A small self-supervised image encoder, trained from scratch.
Model: 7.88M parameters, 32-pixel images, arch vit, moe top_k, layers 8.
Training: normuon at rate 0.0087, 21300 steps, batches of 256.
Data: trained on microscope photos of single blood and bone marrow cells, 97085 training examples, 56.2 epochs.
Rows from block 4 of a small self-supervised image encoder, named by matrix and row number. Rows with one number belong to one neuron. Each number is 128 + 32 x the weight over its row's rms, rounded and kept within 0 to 255. All counts start at 0. Numbers have three digits each. After the name is the row's rms in percent of the matrix's.
After each neuron's rows are labels from the 100 images, of 14848, where the neuron reaches its highest value: "strongest on" is what is common among them. Only what is clearly more common there than usual is listed. The data: microscope photos of single blood and bone marrow cells.
# fc1: MLP up (model.blocks.4.mlp.fc1.weight, 1024x256), inputs 172-255
# fc2: MLP down (model.blocks.4.mlp.fc2.weight, 256x1024, transposed), outputs 172-255

fc1.532 092:129117075137170135151142152117135105105174148126099132086158184102108104141165128111093134105097145076077125116138121136188139161140083095109159106155118105106208179107158194060115127120138171140120097160085141104106129047095093094077185139118115149127
fc2.532 093:085122125074132118123099163159127097170084079150130151146166098111123123088115066189148154164142170142132134191160095103103151060151128088093117118133150154112144094069122077138141098117084142102141154134141121150136107161153167167166119176139102130136
strongest on: cell type: segmented neutrophil

fc1.556 093:159179132130136076190163090183135125139092124103106145106167087085124118166102120101163161134145125071115152164101084066118131155143171091116107149123124099056065091114179076118115174146114141128066182140180148133076133183109149116134086121140152128161
fc2.556 109:112153155115106184138101053093128160103156098100151091142105130155104189146123141124076157108091139120147135112111111116077087181125123162116143145126160157150111142160090156125112073152137095136151124114172134109100177137122129149115118163120137126148
strongest on: cell type: erythroblast; cell type: promyelocyte

fc1.242 106:116149151120085117098185102165136099139127121142158123116162110068130143122116090062113093113156101081104131157093138157142123153157097134175059175113143117159138180166159115186093115162141177121101149102098087113136150104075147147085109115119118095167
fc2.242 111:130195151190150139115133117099115138094107176092142112114171162090105184205148105164107138092111188123168152116154149162123161099101104099141072146127110140175166116096173122088131140116121105156134081161157119097160170088127103146135071194182181099103
strongest on: cell type: band neutrophil

fc1.727 110:158189173148170165134117160186101111130172100058148087143158127114105144164161088133086132087141086114166178173084152111143139136218169112156093142096178104118055165063114097133191136156185113146107112129151153100121080173139128158101127215102099160182
fc2.727 124:144109142146149183155112157188112157146133149125167054143104164128142094151157169131096122085131135118157142115135161116146061112134145059142174143111177132138074101185120101188110137149144143098191138099120074122126108113171136131184184106172027125169
strongest on: cell type: plasma cell

fc1.646 091:085092186106140128081089079120139155152157128141092104194117090088138153130152168158094187140133101088104102061120078135147091151142109101107151065173129103123093152100136123097151095112073143123116067154121103165123168142126110166153095138058080173134
fc2.646 098:081144170176166101150099156172121103141103124152080131100081151118124106052076117147121191096129104102103095113108142103175115198086071160148117148112148162071085098105097101166145077154151125113122096095094125158167126086143089131101111130152178155076
strongest on: cell type: artefact

fc1.650 092:169125169141065133112148175084179096119189052145101092143130168165169140145133114127139098080121111135162142178148103107148168120129113124133107147133121155117120092112120161113185086111109159114128124138154086156117117095134086126157133112154161155174
fc2.650 087:116159103110165168106164131157136104134174133118119144132161157120051125148143102117168126198105147082094125145132170109102170136083123066113103148155167052140129018114168152118058136119134133216153083094148138163099170138134125116170143125146138156089
strongest on: cell type: lymphocyte

fc1.283 102:140138167150116128179145178115129110137138082081180080164116148142108132164142151150122176103165087165153138130112133157096122157147166114105144137090115110141148117131157099100173153157088070106154168119114069136072111123171085123111104105180188130137
fc2.283 105:141165165050176133093115094135136145125070101120108167092156147113158159169112083104080073097116081113099102081059072083128157096078127103059132093093121140133094170183104141109125080093178152129090103166175114166111084196131120171177172171136129117131
strongest on: cell type: plasma cell; cell type: promyelocyte

fc1.129 100:139165173106135185124138080105153074142084094115121102133154098155123134151148141132041164099079134173109124116153127139147147142113161145146175181194124129164098191161202137125100106061136092156156123133141171129114076118164157210135123082090134092163
fc2.129 101:127121121126096093084163077151058164145135142108166149180074168087121126083120138182173141105151132123160122084125178176125084114143080114136105095105107198130145079067073122146161103163142136103143143096149084153138166146113152096098161133144087155058
strongest on: smear: peripheral blood

fc1.687 103:173152110146119141120115122182181099138115139150139117138126140120114103111089127145113160171081165172144150133166161136185037107152160182124163188126144120195132123133129091049179160163120096139201123156142124095128120149194134060133127137103081127089
fc2.687 111:138182094108117101112174127124178114140099141140118104152142128141156143121101117153097118143144160158156126135121112098184181106118099192063192075142104087148182178111207139138140031180112134139153099104097087102129105161119119143204134187112172072115
strongest on: cell type: band neutrophil

fc1.80 107:165123090127146118155087150085119198096077146157073134139149117142179128168148135130161102089098090101135103113128114162225165115122130069122078132180157100114104096153123141137172143140114161137080125107142164087156112114107116087143118068122110164200
fc2.80 116:102121143118122102119092049149137052126097162074142086136150140067156103087061103133145141165171135125127173122147182125085132164096148166112154141104136198109138168093109138082168102061169100120201107115156122163135130130132098128145141166083186097100
strongest on: smear: peripheral blood

fc1.90 100:131099067107181099109135089170146156125159103139172118115114161140165090120198150087141128125163139068158096169153151173193166185157124110130147133078156108103110069124125119102177109171171108093219168129095199151155143095157144150120114093114165234156
fc2.90 097:115157116103059057102155130085189211116151141158090129125136109170166164127180199068091161074121125165132086170116128102152146105096112154135133135135164147148125144154092123108116148114155125149084064125118137149109118189168079120105118155147144121139
strongest on: smear: peripheral blood; cell type: erythroblast

fc1.388 090:111140117088098161106135122139127153088069044186072142133098169139084056130188130091163173077138172130109153162133118165101109118153185084116112091137165094110114163149161124109148144129136140139161138129159146075114157092074096089157205192160153100170
fc2.388 095:155107181103150100128119138075177154148209141124089071165131114201194149131123153128133128162084113064128143115149151132168081189194102152147074164092135137079167097132095125104071157116175165155158112163131149103127099147128149135084149111134084153126
strongest on: cell type: artefact

fc1.222 089:140158086201076136124105104122168122147116084134219087150203132085144119151167158081167136189100101104091146145112184107137141080126162142078160091167197084156126119156145126132078141138164133098152108172139064140109153138119159025114118109142099098129
fc2.222 101:145169139083184153153148161166095116117128165118042172113106112182143143146107104131128132066119099191085137100135098114087131182133084138182087151133127170066143094115100127151136098084123144117109130086095134103159067129146138168144169171108141135159
strongest on: cell type: band neutrophil

fc1.508 121:125112102100130063119160131183172104170116171135146113108144188109110116089117200110133125097093076152147139169160135103169082101155055142110101163136186168168144157116109105143131105100180175098099143192145125131113153126124078170085141115152119186090
fc2.508 124:138138081145131087137137130090117116181154105160187092130137163085159106123095112079106110127139095102138141157082083147080079102140128092066133146066177156152120100103189138116188141125187164087180116071105101151087121076094130185093112127098117159157
strongest on: cell type: artefact

fc1.620 095:180063152154133097115151128093126147132161135130138143074152131143168070157072111074101187102128128127069146092119092146144137142094117112126130123046102117038161156120063155131133069099129049109104092157141171182131097156097142139156097144118102167122
fc2.620 100:082105122134112142206127121123153136143134087069081061177107089072100103223123141133150068130121113164181070191104128127144134143102149092128175132166107180123133168182156177106130155181134127179162140084121080097123090124174083132085130083155149077097
strongest on: cell type: lymphocyte

fc1.145 093:123135070144148181121064162152069146111118095120112133135121136119127079137085175130119127175144145080138147088142142107104111179103114150102146104234134187155161097093097133115118071119076129084103174172039121209169120155148101110076114129159090084114
fc2.145 096:128112136177140065131142127125178178160123163121156102114111090146135126117146143096128101069104069250123120096118121149124185136150168104099148152111194152125080138153100092141118163125204147119123055158201101153132087079128171097070133117150200140139
strongest on: cell type: band neutrophil

fc1.470 099:149116110100065107122109126163125128171100112104084127099114129137145142139133143161123164107136116138159140080088191095110110095122126097144061064118082086152080068047111210143109196105073119100108198130133175142097124111121162121152117116156151185115
fc2.470 092:120121139126203129110121176149117172053100080115138146095090156099088132129160090133141139126118112119176145164061180141113099162118121061178130104144127069098154099085065156153090121100146178130105141101164205114097115155141152138106154096078124149143
strongest on: cell type: lymphocyte

fc1.492 106:167144100131188159115130130125155116143167101113167138125116115138185083175144186182156133142129153210136161152127100135179088152131077092166069113133135118143122126070056137145102099084179088170128076122102151176131147123150134101121205102147161123079
fc2.492 101:118148117154128086138125081176114161110179170174125115103175158113153182165069144111116081060169146115119122159087104139149171093149153100104097129057168119123081147169069110168170113132099188142170115110116098103152128124206097162113122080137086113121
strongest on: cell type: plasma cell; cell type: erythroblast

fc1.706 100:146128143128087123126134110139083118147128133099170149117163151061099150117114080130148078128166162141119137164080128120147053163180181128166125114165097084129085066103115189130084139141168101165056084137156089158119108103179105158114120139115102119108
fc2.706 086:092045169160131118118175099168150123152166084114134084140123192133121146135117114187107072125077133095142132124140119149169140141137114119098117171116129134098147076197104172103085104137130166188074073171185127140079127117185121141142072081061065207120
strongest on: cell type: erythroblast

fc1.439 092:151102161123069133137110154155176167159148102152126090108158116134096193044093143135079109129130126113165182117117137091140113122128157185155133213120093103079167097138137109136133175129162098149093063163135155159112124115128156130121134088154122121154
fc2.439 102:130155103091137144120104152109099144137157105150145157071080165159147098172176072112158132133089170122113160126130150143127137135183077112138098106142136102160103185116147139134075101188152119136175134125166122132152170098163092119131138080136138139095
strongest on: cell type: segmented neutrophil; smear: peripheral blood

fc1.432 095:167138161125079170097148127138082160159156133161163084070182188074162142105176191127104190148107139067124116151155135120175102151139119104126085140085172157182073139124152115164172106131207153185112081118169136101125136151147089132144141124140096105191
fc2.432 106:049064140126133109130122165182140103126131162130121156147124074158139122160093085191163148134173080146109139127057093137104120146171151140152132114164152151124112161144113150150119094150070151156125162106071144094130105092115178136115091138140100110108
strongest on: cell type: artefact

fc1.500 092:185121137102150117104091180083127084111130180137119080132182189061125099105117106149147144102158188143106153061138044160102146117130138131165174122176141154056083151147098108136127135189057132146160180123158147114116163154165127136116105167129118089160
fc2.500 121:111116156096159133186191108138127169132147086142166143122129041177156142179196151126140115168147092131133111168101184081143161178158151149085105132081111080213122083137130160123147128110169114099081094197124120133149127136086125161119164080098113163073
strongest on: cell type: artefact

fc1.527 097:137186074147092103089127125139123113111092106107134124162113124139141087190181083086126120133109109112158064158129108166108099155160116119027159189096118096146089160154099201094111135127158119118084134106146132129100151133105136130085193140137058154173
fc2.527 098:163118181159158132103200186151124129100136159110107148089098152133092066141111124151144145115111114148117177220127120108064148124122133148142150100150118162119084148087145079158128115124133139116122181127114110060125142147152135100156137088130121055119
strongest on: cell type: segmented neutrophil

fc1.455 101:200136137098072137081084116108135122112138073123156104115133137095089132172155157171119089071158141123108116112158163140140141062116128113069136187154159102109161184170117147188102130128168173134055148097156124116111148078099149148120078125132107142200
fc2.455 088:113138121129115119069120089099090146137100107106076122115076157104147068123165121105102183096119150124152109139113174092140121126105130095136129148139166168187173145143161172142131108093166115183199079173129102097165143198201169118142125118105186143144
strongest on: cell type: band neutrophil

fc1.87 118:112201102159079139111183100112102178075164132124220147112099193111128119114077097124172145138157163107128149108146103105115153127160119146161095148141119137105156139108111115126083109154116132083114128144113067120175110071141138124132165157184123129190
fc2.87 113:135167181085140164163102091129084141178125156135106102109110123079130157134165179071150135097128146067143137103172092101074153114107066123132139087106135086163125134146104170099138110152154161098090144155176069058123147116140119156052125170204139109107
strongest on: cell type: band neutrophil; cell type: segmented neutrophil

fc1.355 147:190180135078160156151104164179153133169131103069169114168143146103193171200125095088101104133124135151181127112123117118121067125146135095090077109062121052160085145108110099143167096112154123120135109097082107112160123089181144151092190149104141130139
fc2.355 155:128145153133179118161134162205078147142154132135160059168152145116117169202109156097113073062207138069164116143165104126154111108155113117084145096098155109131054128145114078188181119140164140105167123041085089145113134156163096105127148083101107113115
strongest on: cell type: plasma cell

fc1.57 098:151160161130116101148170087172161077108136086126169121103124102172132115144114134127097151096212115102105141159165162040098147144104090117140079127149211167115136104069121128122128160134156101174141122136124144146083141080116124134159130154124134143141
fc2.57 108:128084130183139142114115187151086142077146191119157112138129109096152143132108216097123102148143094182142121090102030138180074104159074180162119064127118117081135148128119091096143075141135173126171107076091094090118138147170034100120114169153127101124
strongest on: cell type: plasma cell

fc1.217 103:116101112104120099102096157146159114079176153103101128132206167129173136087115097133176129140110134105077077150085124135165112123112118164110168200130187093091120123083113086157115083147202119111124129163159170158132121122156096128135086174109140119129
fc2.217 102:165143067120127187157148107114044112169105143098142117121085121114082138147141127150164123132095134143157174089138123118103158090107179111105049111141082154124148124132179159081138137111084074044145148083121114135128123144201140060149155088148152115136
strongest on: smear: peripheral blood; cell type: lymphocyte

fc1.762 097:203147155151120080135168115159091106115133103181116066135089136138088177112045184122123185106101120162176134160100142145164095133103127166183127109145081152113132146118137139126085139147136128112083088186156156141122103139152082078131091135156201132162
fc2.762 099:106134117145109199177094139104181196157183145132100184098171180076152115126149081136131100171126133084106113170175120162108125100090134140098083103105138159096123094113118120137155136212115091084158188098106147174113076158122115157113163107128154079082
strongest on: cell type: erythroblast

fc1.306 114:162139119064176155189086191120158108137105126086152138149148092117103136205095126122155116128175072147061149124134137107071152116178094080106168135104144162145143100109134140061194171143103115162128135169137053092094089111145120086186120097099148147113
fc2.306 092:179118128121110147171162174175120169156151166118147088108139085129168143136119146108157094096122114186203100150083159081108115132069146131135140098156121106069072088135128116119104109117126085126082136170074087062092130177194093095130154121157167118122
strongest on: cell type: plasma cell