A small self-supervised image encoder, trained from scratch.
Training: 21300 steps, batches of 256.
Data: 97085 training examples, 56.2 epochs.
Rows from block 5 of a small self-supervised image encoder, named by matrix and row number. Rows with one number within an expert belong to one neuron, the router's apart. Each number is 500 + 40 x the weight over its row's rms, rounded and kept within 0 to 999. All counts start at 0. Numbers have three digits each.
Before each expert's rows are labels from the 100 images, of 14848, where the router gives the expert most weight on average: "strongest on" is what is common among them. Only what is clearly more common there than usual is listed. The data: microscope photos of single blood and bone marrow cells.
# router: router (model.blocks.5.mlp.router.weight, 16x256, trained with AdamW), inputs 128-255
# up: expert up (model.blocks.5.mlp.up, 16x64x256), inputs 128-255
# down: expert down (model.blocks.5.mlp.down, 16x256x64, transposed), outputs 128-255

# expert 6
strongest on: smear: peripheral blood; cell type: myelocyte
router.6:450546508483466519485565472487479474538495509531534481430539536513551495490511473546406487516555435475520504596561447500491518508478440479480474449504522550541497475491428478360467483567483591421537575526517525507521460564530487515412457461515455460487469534501479501509509559520604520512503502485483482464596477539519476460547554415470441558498505438484471533516516535508515508423456
up.0:470508531542534465491549544517478516576480505493505529497461542614488469515449462513474484467486490485492516559507535490561410542429558498513486532501553582555411445441550481484466524423485419467519527511563491434451485561575560488549538502526480488476550446472503492503498482485496527562527483515504500503421543536541529489470453481553521575476450562519562522554534508489540391516522
down.0:528580488557457572499452470553453474512485544467487554530547492511549475481520510483519429609517456548540453456470528450468562510401508521510501515551460457475492490489545469537472505597590505496535497551479508501454524515464530491473430502468540461490469512531502533448482536449495453446543508470439455488510533529492541525415487470573435465453513469423511466551464484473471482476501
up.1:526495525522502513455431572541525554516494523539530585553438587540451512531473470454446518560467526484529446435425492468499559502483547494519451545516494524462503462516480475487466503483514546497476480505442503473477533515543507449542517468476517527451507462434483505450544451552478479571413529470503463610530479551481445501481506509543528472460488482506586512472518508411472390520549
down.1:495531563487511501434446560522473530485550490544526444569485544456473522539524463514552527504476494546571456475458481553431529422469529546507489513547509553517498580495517557521561541468509567508356523508470450515526518499496554460494508525465440482482512490458465513487509538535552524548524484442441446567420501506502489568439529516452453517533505549563537504454544498449477422527508
up.2:510557435501446479452535514548504461471519557504443537460530457453525575491498492440515466564553409558504490531465548432558522521482530531466436484482536563495503552439452458489474502490464537489441508556524542516461427478545470547438478509462470482600477451485588551516554448533436486404545472568445529461489518476519550515509521403530485509561497457491510581496478457472404505474550
down.2:498524554447448563470590478532438501479521498437502553457463447512436447529521559603510418546555514484495484475475455494472527521406484534427432524526513524507522493465531527455434462525490609454559539410562560454497490490545483501465483489444438547524486431505547519531433523510553517414532523486520507497423442445544487457540493461492455510503502535504531551474501485536471588470476
up.3:528537443513427421471441480513539527430513509496494537495486542455551452499603489532449487535461485442487470527519466559490446542509546404515539502518551469445521517491459450457543515471425518481505496506500543484480494541504500550555504564489493483530587437507439512595446493561528513484466542488409530541506464494463472580521498412500546551473587580543564510535459529484452508512456
down.3:476510507436527528506556550457410444527501474507458436494433477481521451522410559483554481471467496569475498465495533457462517492482455563543471543446505544498544436503544526591519460505495520563439493467493475514506575532481483459452519439489462526514496548514504513545519520468479486503494499519543468508501520530528550427405505544446466489559515431495541506395548454485537564522537
up.4:527509404504483456440466563520503494518600498488533516557469514523502469495473531466508501498483517449465441479444478509473495464532526538491513516544509477517484506505452559451591466444465576528457511523422450425493514488521548554541545531541468499401506506494477520636515536624521507450508543527470554480512492460466544560459464523425554513593589502464462508417481493437505505495531
down.4:431526482462455477450438544567478519582493493512505490472568442527505502459456480521449512539517517503494509507534545602536535422553529459473542510528490442464451567489595434539500542466341485552481558596419465489452548555480436489504517470458484439497543476486445492550493573528465467507470576480510523483557444529523488486451479503482544533515482476536513509553571459500522531546471

# expert 3
strongest on: cell type: erythroblast
router.3:504453497465496505477484543484404491530517494517539500435421505512417467466518450450434460505523496516484495493535458546475504559545568463462539528569526550533478414539454495483512495479571486534522497523516501526443564487387454441491459514551496577517538489475526467497529419543488516467525508471520530517451500605465482410464520499475481474508468470419470487499493501407440516493546
up.0:474419470409498503489551497470513409491478520500482545496522465557515447473412543563494515459440544549514489544566506511520485511458485525469499440473530519533509428517522518535480479557588535501467458438458517515526497421450530505524534533477462494479509508457516529544465520522467491473449501470522514543509525527554546448454499547521458457544461528500550443555571479529558534593483
down.0:490479512498518496554533488534511455571421473488444520475424537459447456482558414458470475517491560521473556484492455496474549578456494513545498514447525530462536437536476455501377477469560558544512452434513504532490474500448510480579546495493490497535543497492444537501503443558499574560457502463523468495481484465519566515428432486495511460532464550527524530563529489489537535463431
up.1:494524524596477570556414497493538491474511436453507523499498473481515470554498515493472407546501520510529522462520463466465533473486500483542547488535431514559530537524530494624444552484449492514503446462576518520502501452548559487518550386572480471476475475561551506430532444466559497540479450469534487478486435526507528495499539476475492471531439495449454508477473506487500483486544
down.1:438540533506536507459530493522549519486441542513512489498510501531490474503538512510478543511508476497560447472519511562468506482535474497505478545492513531450515451468475458538628467460512566537463598556454486493517473430506475523473454488479530510513521528462563526552494550520509520539507443484516509597494488501492452507547578522559496503495575507523520544520520494417586461491495
up.2:524557471495511530492598505497529465481496461514503519476509543424541478536431593503459487502514493500505495564495480528522520598478573498543535475455490525509535530528539529447447510543520414505485454534579516549506490504535528458483532485447474506522554437447548534510480507585422458450532520526471521486552469507521565454533530491497558493544532488453436469445502458438501507426498
down.2:485526530420435514523494526514474493466517501561483418458534549511471503565483566429520457505476429459546464513495461468523508518476502439492509472429503591535485502463515556572540529507413446510533522551477422466452490539480489540525533528507492478506458453515523483467509493451391515507424469493498456425521372517462531440489472541556444552601517547518486529514502502485488520534478
up.3:406501582508531536490523502545569538468401573536497510530471547552499579474502510587557529502529457439568451522476513539442448516473504501528523513487562479502542434491438511559576460515436448519443482469506446524482579489552522489502531454455498509548478538476470516533514496479557436567464542483494457470519456449444513557551519491537514505473499485499476444473485510603516466531516
down.3:501524485543510577446518428517495552523488522553473512479560487478493495454567506427450514448525497466499428474487553529473510450512485508453523517507507482541526504538489511566515495463477499551461474547478458526484518535504617499489472411418463539540523489490541565454537555497481531550517575511462503521484572487510552447563514455527562547483467485535506539508500541439567437484440
up.4:454460492514584587518560530469447472558549439488476511447513476534492495521644431534518529499496531487512505423515465511584524493557512499487506499489407441480491535550532513461573471553501498445497506490514554572518477525502563514492474463478469507525571540502477502451495554411412565515602512514432464508464507512505485520508495460546471501504520552608519547440476514479525506593471
down.4:490509509521495539517448495453492461532487433503487492564476545482553509485596487562537533530468468503463514423494404436549577477535516449476552524496497492441512515473469527539506470521490415492502495435557496569541443473505572462514472507499472566505570519436463447440498507484403532490593518545423445489478522517502510554503465489565442449488537500554521537484547500519525463529460

# expert 0
strongest on: cell type: artefact
router.0:505493538492485478424533519438485526516510437538498542532463559537522520554507470557510507513461556518517471472504495511505444520477452505436484532496476505436491451514489529522522464490425449562468501410512509450465532462527459455440461515452468541482486468517526496551394506478557487498482555528535483576495465451456553485526505583455595523506483485534445448442466445574562478583464
up.0:546465569471505570508539468421526541475531421531512479594423552537484441494546505537497507482496524480492504485523482497508467454513501487482484516544498453429411502453492603535558505441456435542555478457468509466494464392547463481458475532520466474509461451529553456487457538431535489562495500524509518477513445483519557556483498526463481478430508490482483474568430507469558468542455
down.0:416448444426535538474580469454495504449467522492479513530542479460575495467488516551451483519510518491510477510510541479532544508530515504453452426464482475572482492519481544514553456581537443434468525545462398477524504403495505483573552547538448430502445513532489489495499563551494506449482456475511545566516501502521522440565504541488573534431445496519420490453503452479482567429534
up.1:434454544486476456491487476501496565488435547452481546515481537469547475529443501481506513550484529500597481493474482445542492441541494578550538478543528545467530498515524517541532553475442559464546523438538519492483494447509463475563517475490619525518501447500533531408587498546608475558480469438451492506422529521509495541514500481539506561451503486460511465515507463574541474540492
down.1:477552616492502477518485520500493472485521516524501504560476541548464477519542518459507481521570443533469494504517564522450520522481513460459494548465529547456490468548495437589401441471545520505523400553581511525492489496430501456575565459507450494477492564486455462563401457557467549474496529547504446525497518489567556522459520524507521443505516451509541526525472468393478472501557
up.2:509520500500499526578478487479522525430561470481540430501443486450491566527458463518470524554551454500552494460473520482500486466499482505581366490557556524426576425484512436530499606440514519525553578506470484461480508485515508548528391507481481449409443510507536570509556587538461531508576501575521539510482455500485530514486530454429473512536507516516545535477439527502516432529543
down.2:421540456568499513479449467445597526446451600515486498530599522480531464469486466471465540490556550482427511551531494449509498489484517517475523507576464463543479534525522424500466513461469525545556509529541500530464536496478536462516451485422451481511455506534439455474494532617486548534420529444460503478455513534479541558482527434441523527497473497491498501495524505424527514589520
up.3:535517533484534500487525516533434579481485569461440519434504498501522496576497499525462483534494540581407486512524478537431509556499453470415547486488518518522505475423464479522523515496416453437453529520518553470518494480506495455513512454540515572464431530481545551382509523508446512505544491525485471540437569475491498497538517531518496497523480457449541543518440534467523581554527
down.3:450515513461498487491453486510542507515540494568476520540530478522471476517507497546466504507456495464514512503482525561551458512468458460498536569509483458539473429535555542457621436515504458513477479534517527531509496518543434548478465542492557516494528461550509413580477496534516490550471523509419541494510469533493545445514419542487494450491534563528533485557471502528531459526411
up.4:496506470472589534514537541534493550513546557539506501520435540509478515497522537442529490497464450511470454477534459532454560483436468522537524482503544558497565460533468450494461417523439490439503439480512538558509425561511506464470553446509442506551518485467438473432472465466515491483449520530485525506517536514513487471551511547559588517498591500501518480483483509521447524580615
down.4:439547547560512593552491473434553465480453510539534496468447464480544523498516487513529543477497538474538510431479518488506468501512446490536456433541485480441474557445461511475515540449421480470479583494464593516429524469558488529508538514476486519552442444506495513481553524451511545442518450427465513477445465496545519484544509517522484585528515473483435518559450535537489584517479

# expert 10
strongest on: cell type: erythroblast
router.10:518544449523486478563510534511436512518568530544512477529506479507559451510453409500535482535467527502582535488476495485517557434527568508514461468481461498525527548524547494490418507526534562500487526494451482543495513529516511462468528442430555479475530543532550508451463432510517554513537460509509515420477562506533517476457405483459411542545507490515535500529482448433487499458490
up.0:513518564504524467533470478524432494592533533427549555481498525483492417460473474515495482482486519469507453587515560509446397460443553576553516482487565503574530464461471525477487458430465508505470441500558463554561457426568557474484513494467469506482488458508498508541483471526449538454497485469469541494508512497494529539519641508487573461579494463497537463465527499463531455402530
down.0:505450553485447493516473484423522550569549520475492478480451583535581533504493519516499546511466475489510506400517513432464486497492577468453469478455488481477481489528439520537551462573506596528441505526518516505561457538457537513493396480485478488578566496437455520538458534532552441512503499524472488536487515531510508547534490531526456540506460434565557408471559475502543511464489
up.1:492509508505514385479418475481492495529433544486521495456511483506582478515519500438468507514611480545461514530597449526520472535516542515463476477562433449497542566481449523542502535501480518558496476516479444497545451559492488469491559561529476525480567434548485552449543485480473446396517508450390494462545419491539526562517512486530561544498500512449518550500514505483522600550524
down.1:474403584546466464512480511499469538478468463562491525466515477437454542418419535551474469510556410555567499491506530546555518487514465480496592468489492524498490558464540442447553523454510471515525458583506488435547524480492424561489480576491581443516458424542494446531516460492469471508515528495503508514453494530549494521594525541453504517433536567547484414507488530478467467436500
up.2:482553487558521530558546488480508510523464517477469493518444471458547580442509510467426444438577479550514509551459511460510453590487518431481549450571531518521473401541455484540481497607483501464544473493502496541592480518501416502511504536446435459541556517558403496492478463511443531456460467530451471474528500489465557477530523536558470530481450447434472592522477533498454493529453
down.2:527524540513411511496506555566493462441467508475563528513555501480501492500502465480497500515486479554539527462515515487483457520530435513497468508545500510509445431513524449438557476435441523520513510554512541512570513478432539487483575527489467513498465494547539504534530458467494529512527422440519466555505513489524454520524556455450525583516452499473442450474463501558495489480557
up.3:510455449548526466494463560472530499517490535469459426488498483481509597462408511544552510501469551478525471584497555474403523573546505501580500499478526481484542539489461525461489507537477435585449539496485560535509510611515471547492512584500480446478541484535478471480418511490520571469528535434512507558537486484530532442493516521506528535510453528450560453554452529470551544542493
down.3:557582487464527526481550453493536497560455467499490530415569556473501461457517550479454525503571523620543542533485566467498473504477568477483521491480540499447464464504559444531443517486482580519490459472482487523445561504517458464444509571530437447533523473464527514512557547532523484445546462485504442534517463514509512507558484523455519408535460445540455519458516497524514520478528
up.4:510417473495490551533467454453462497582483468443497544436389484560480462509404484386469473454501536548535514490526468496518515516485532532536615483508514504456518498544528561499505452524496440487515477463476558498514480533470511517533538455525483556470480507549481565518482479500505532511480497490518635547518524534577507463506446573567501525491496533582465511569522484500525507453475
down.4:496501455544432469550497512485509472471547444473479519488505530477508433433520505489494488443466487476444519511473490545539512487537466558498521493517461510610543543462533498431491460504540556565524471579484487529509466468505504524443482513505535443457560477527509434516524503509533485549473527484487517475465537522535547501439526526546412505574517487452528394550481503520612539454495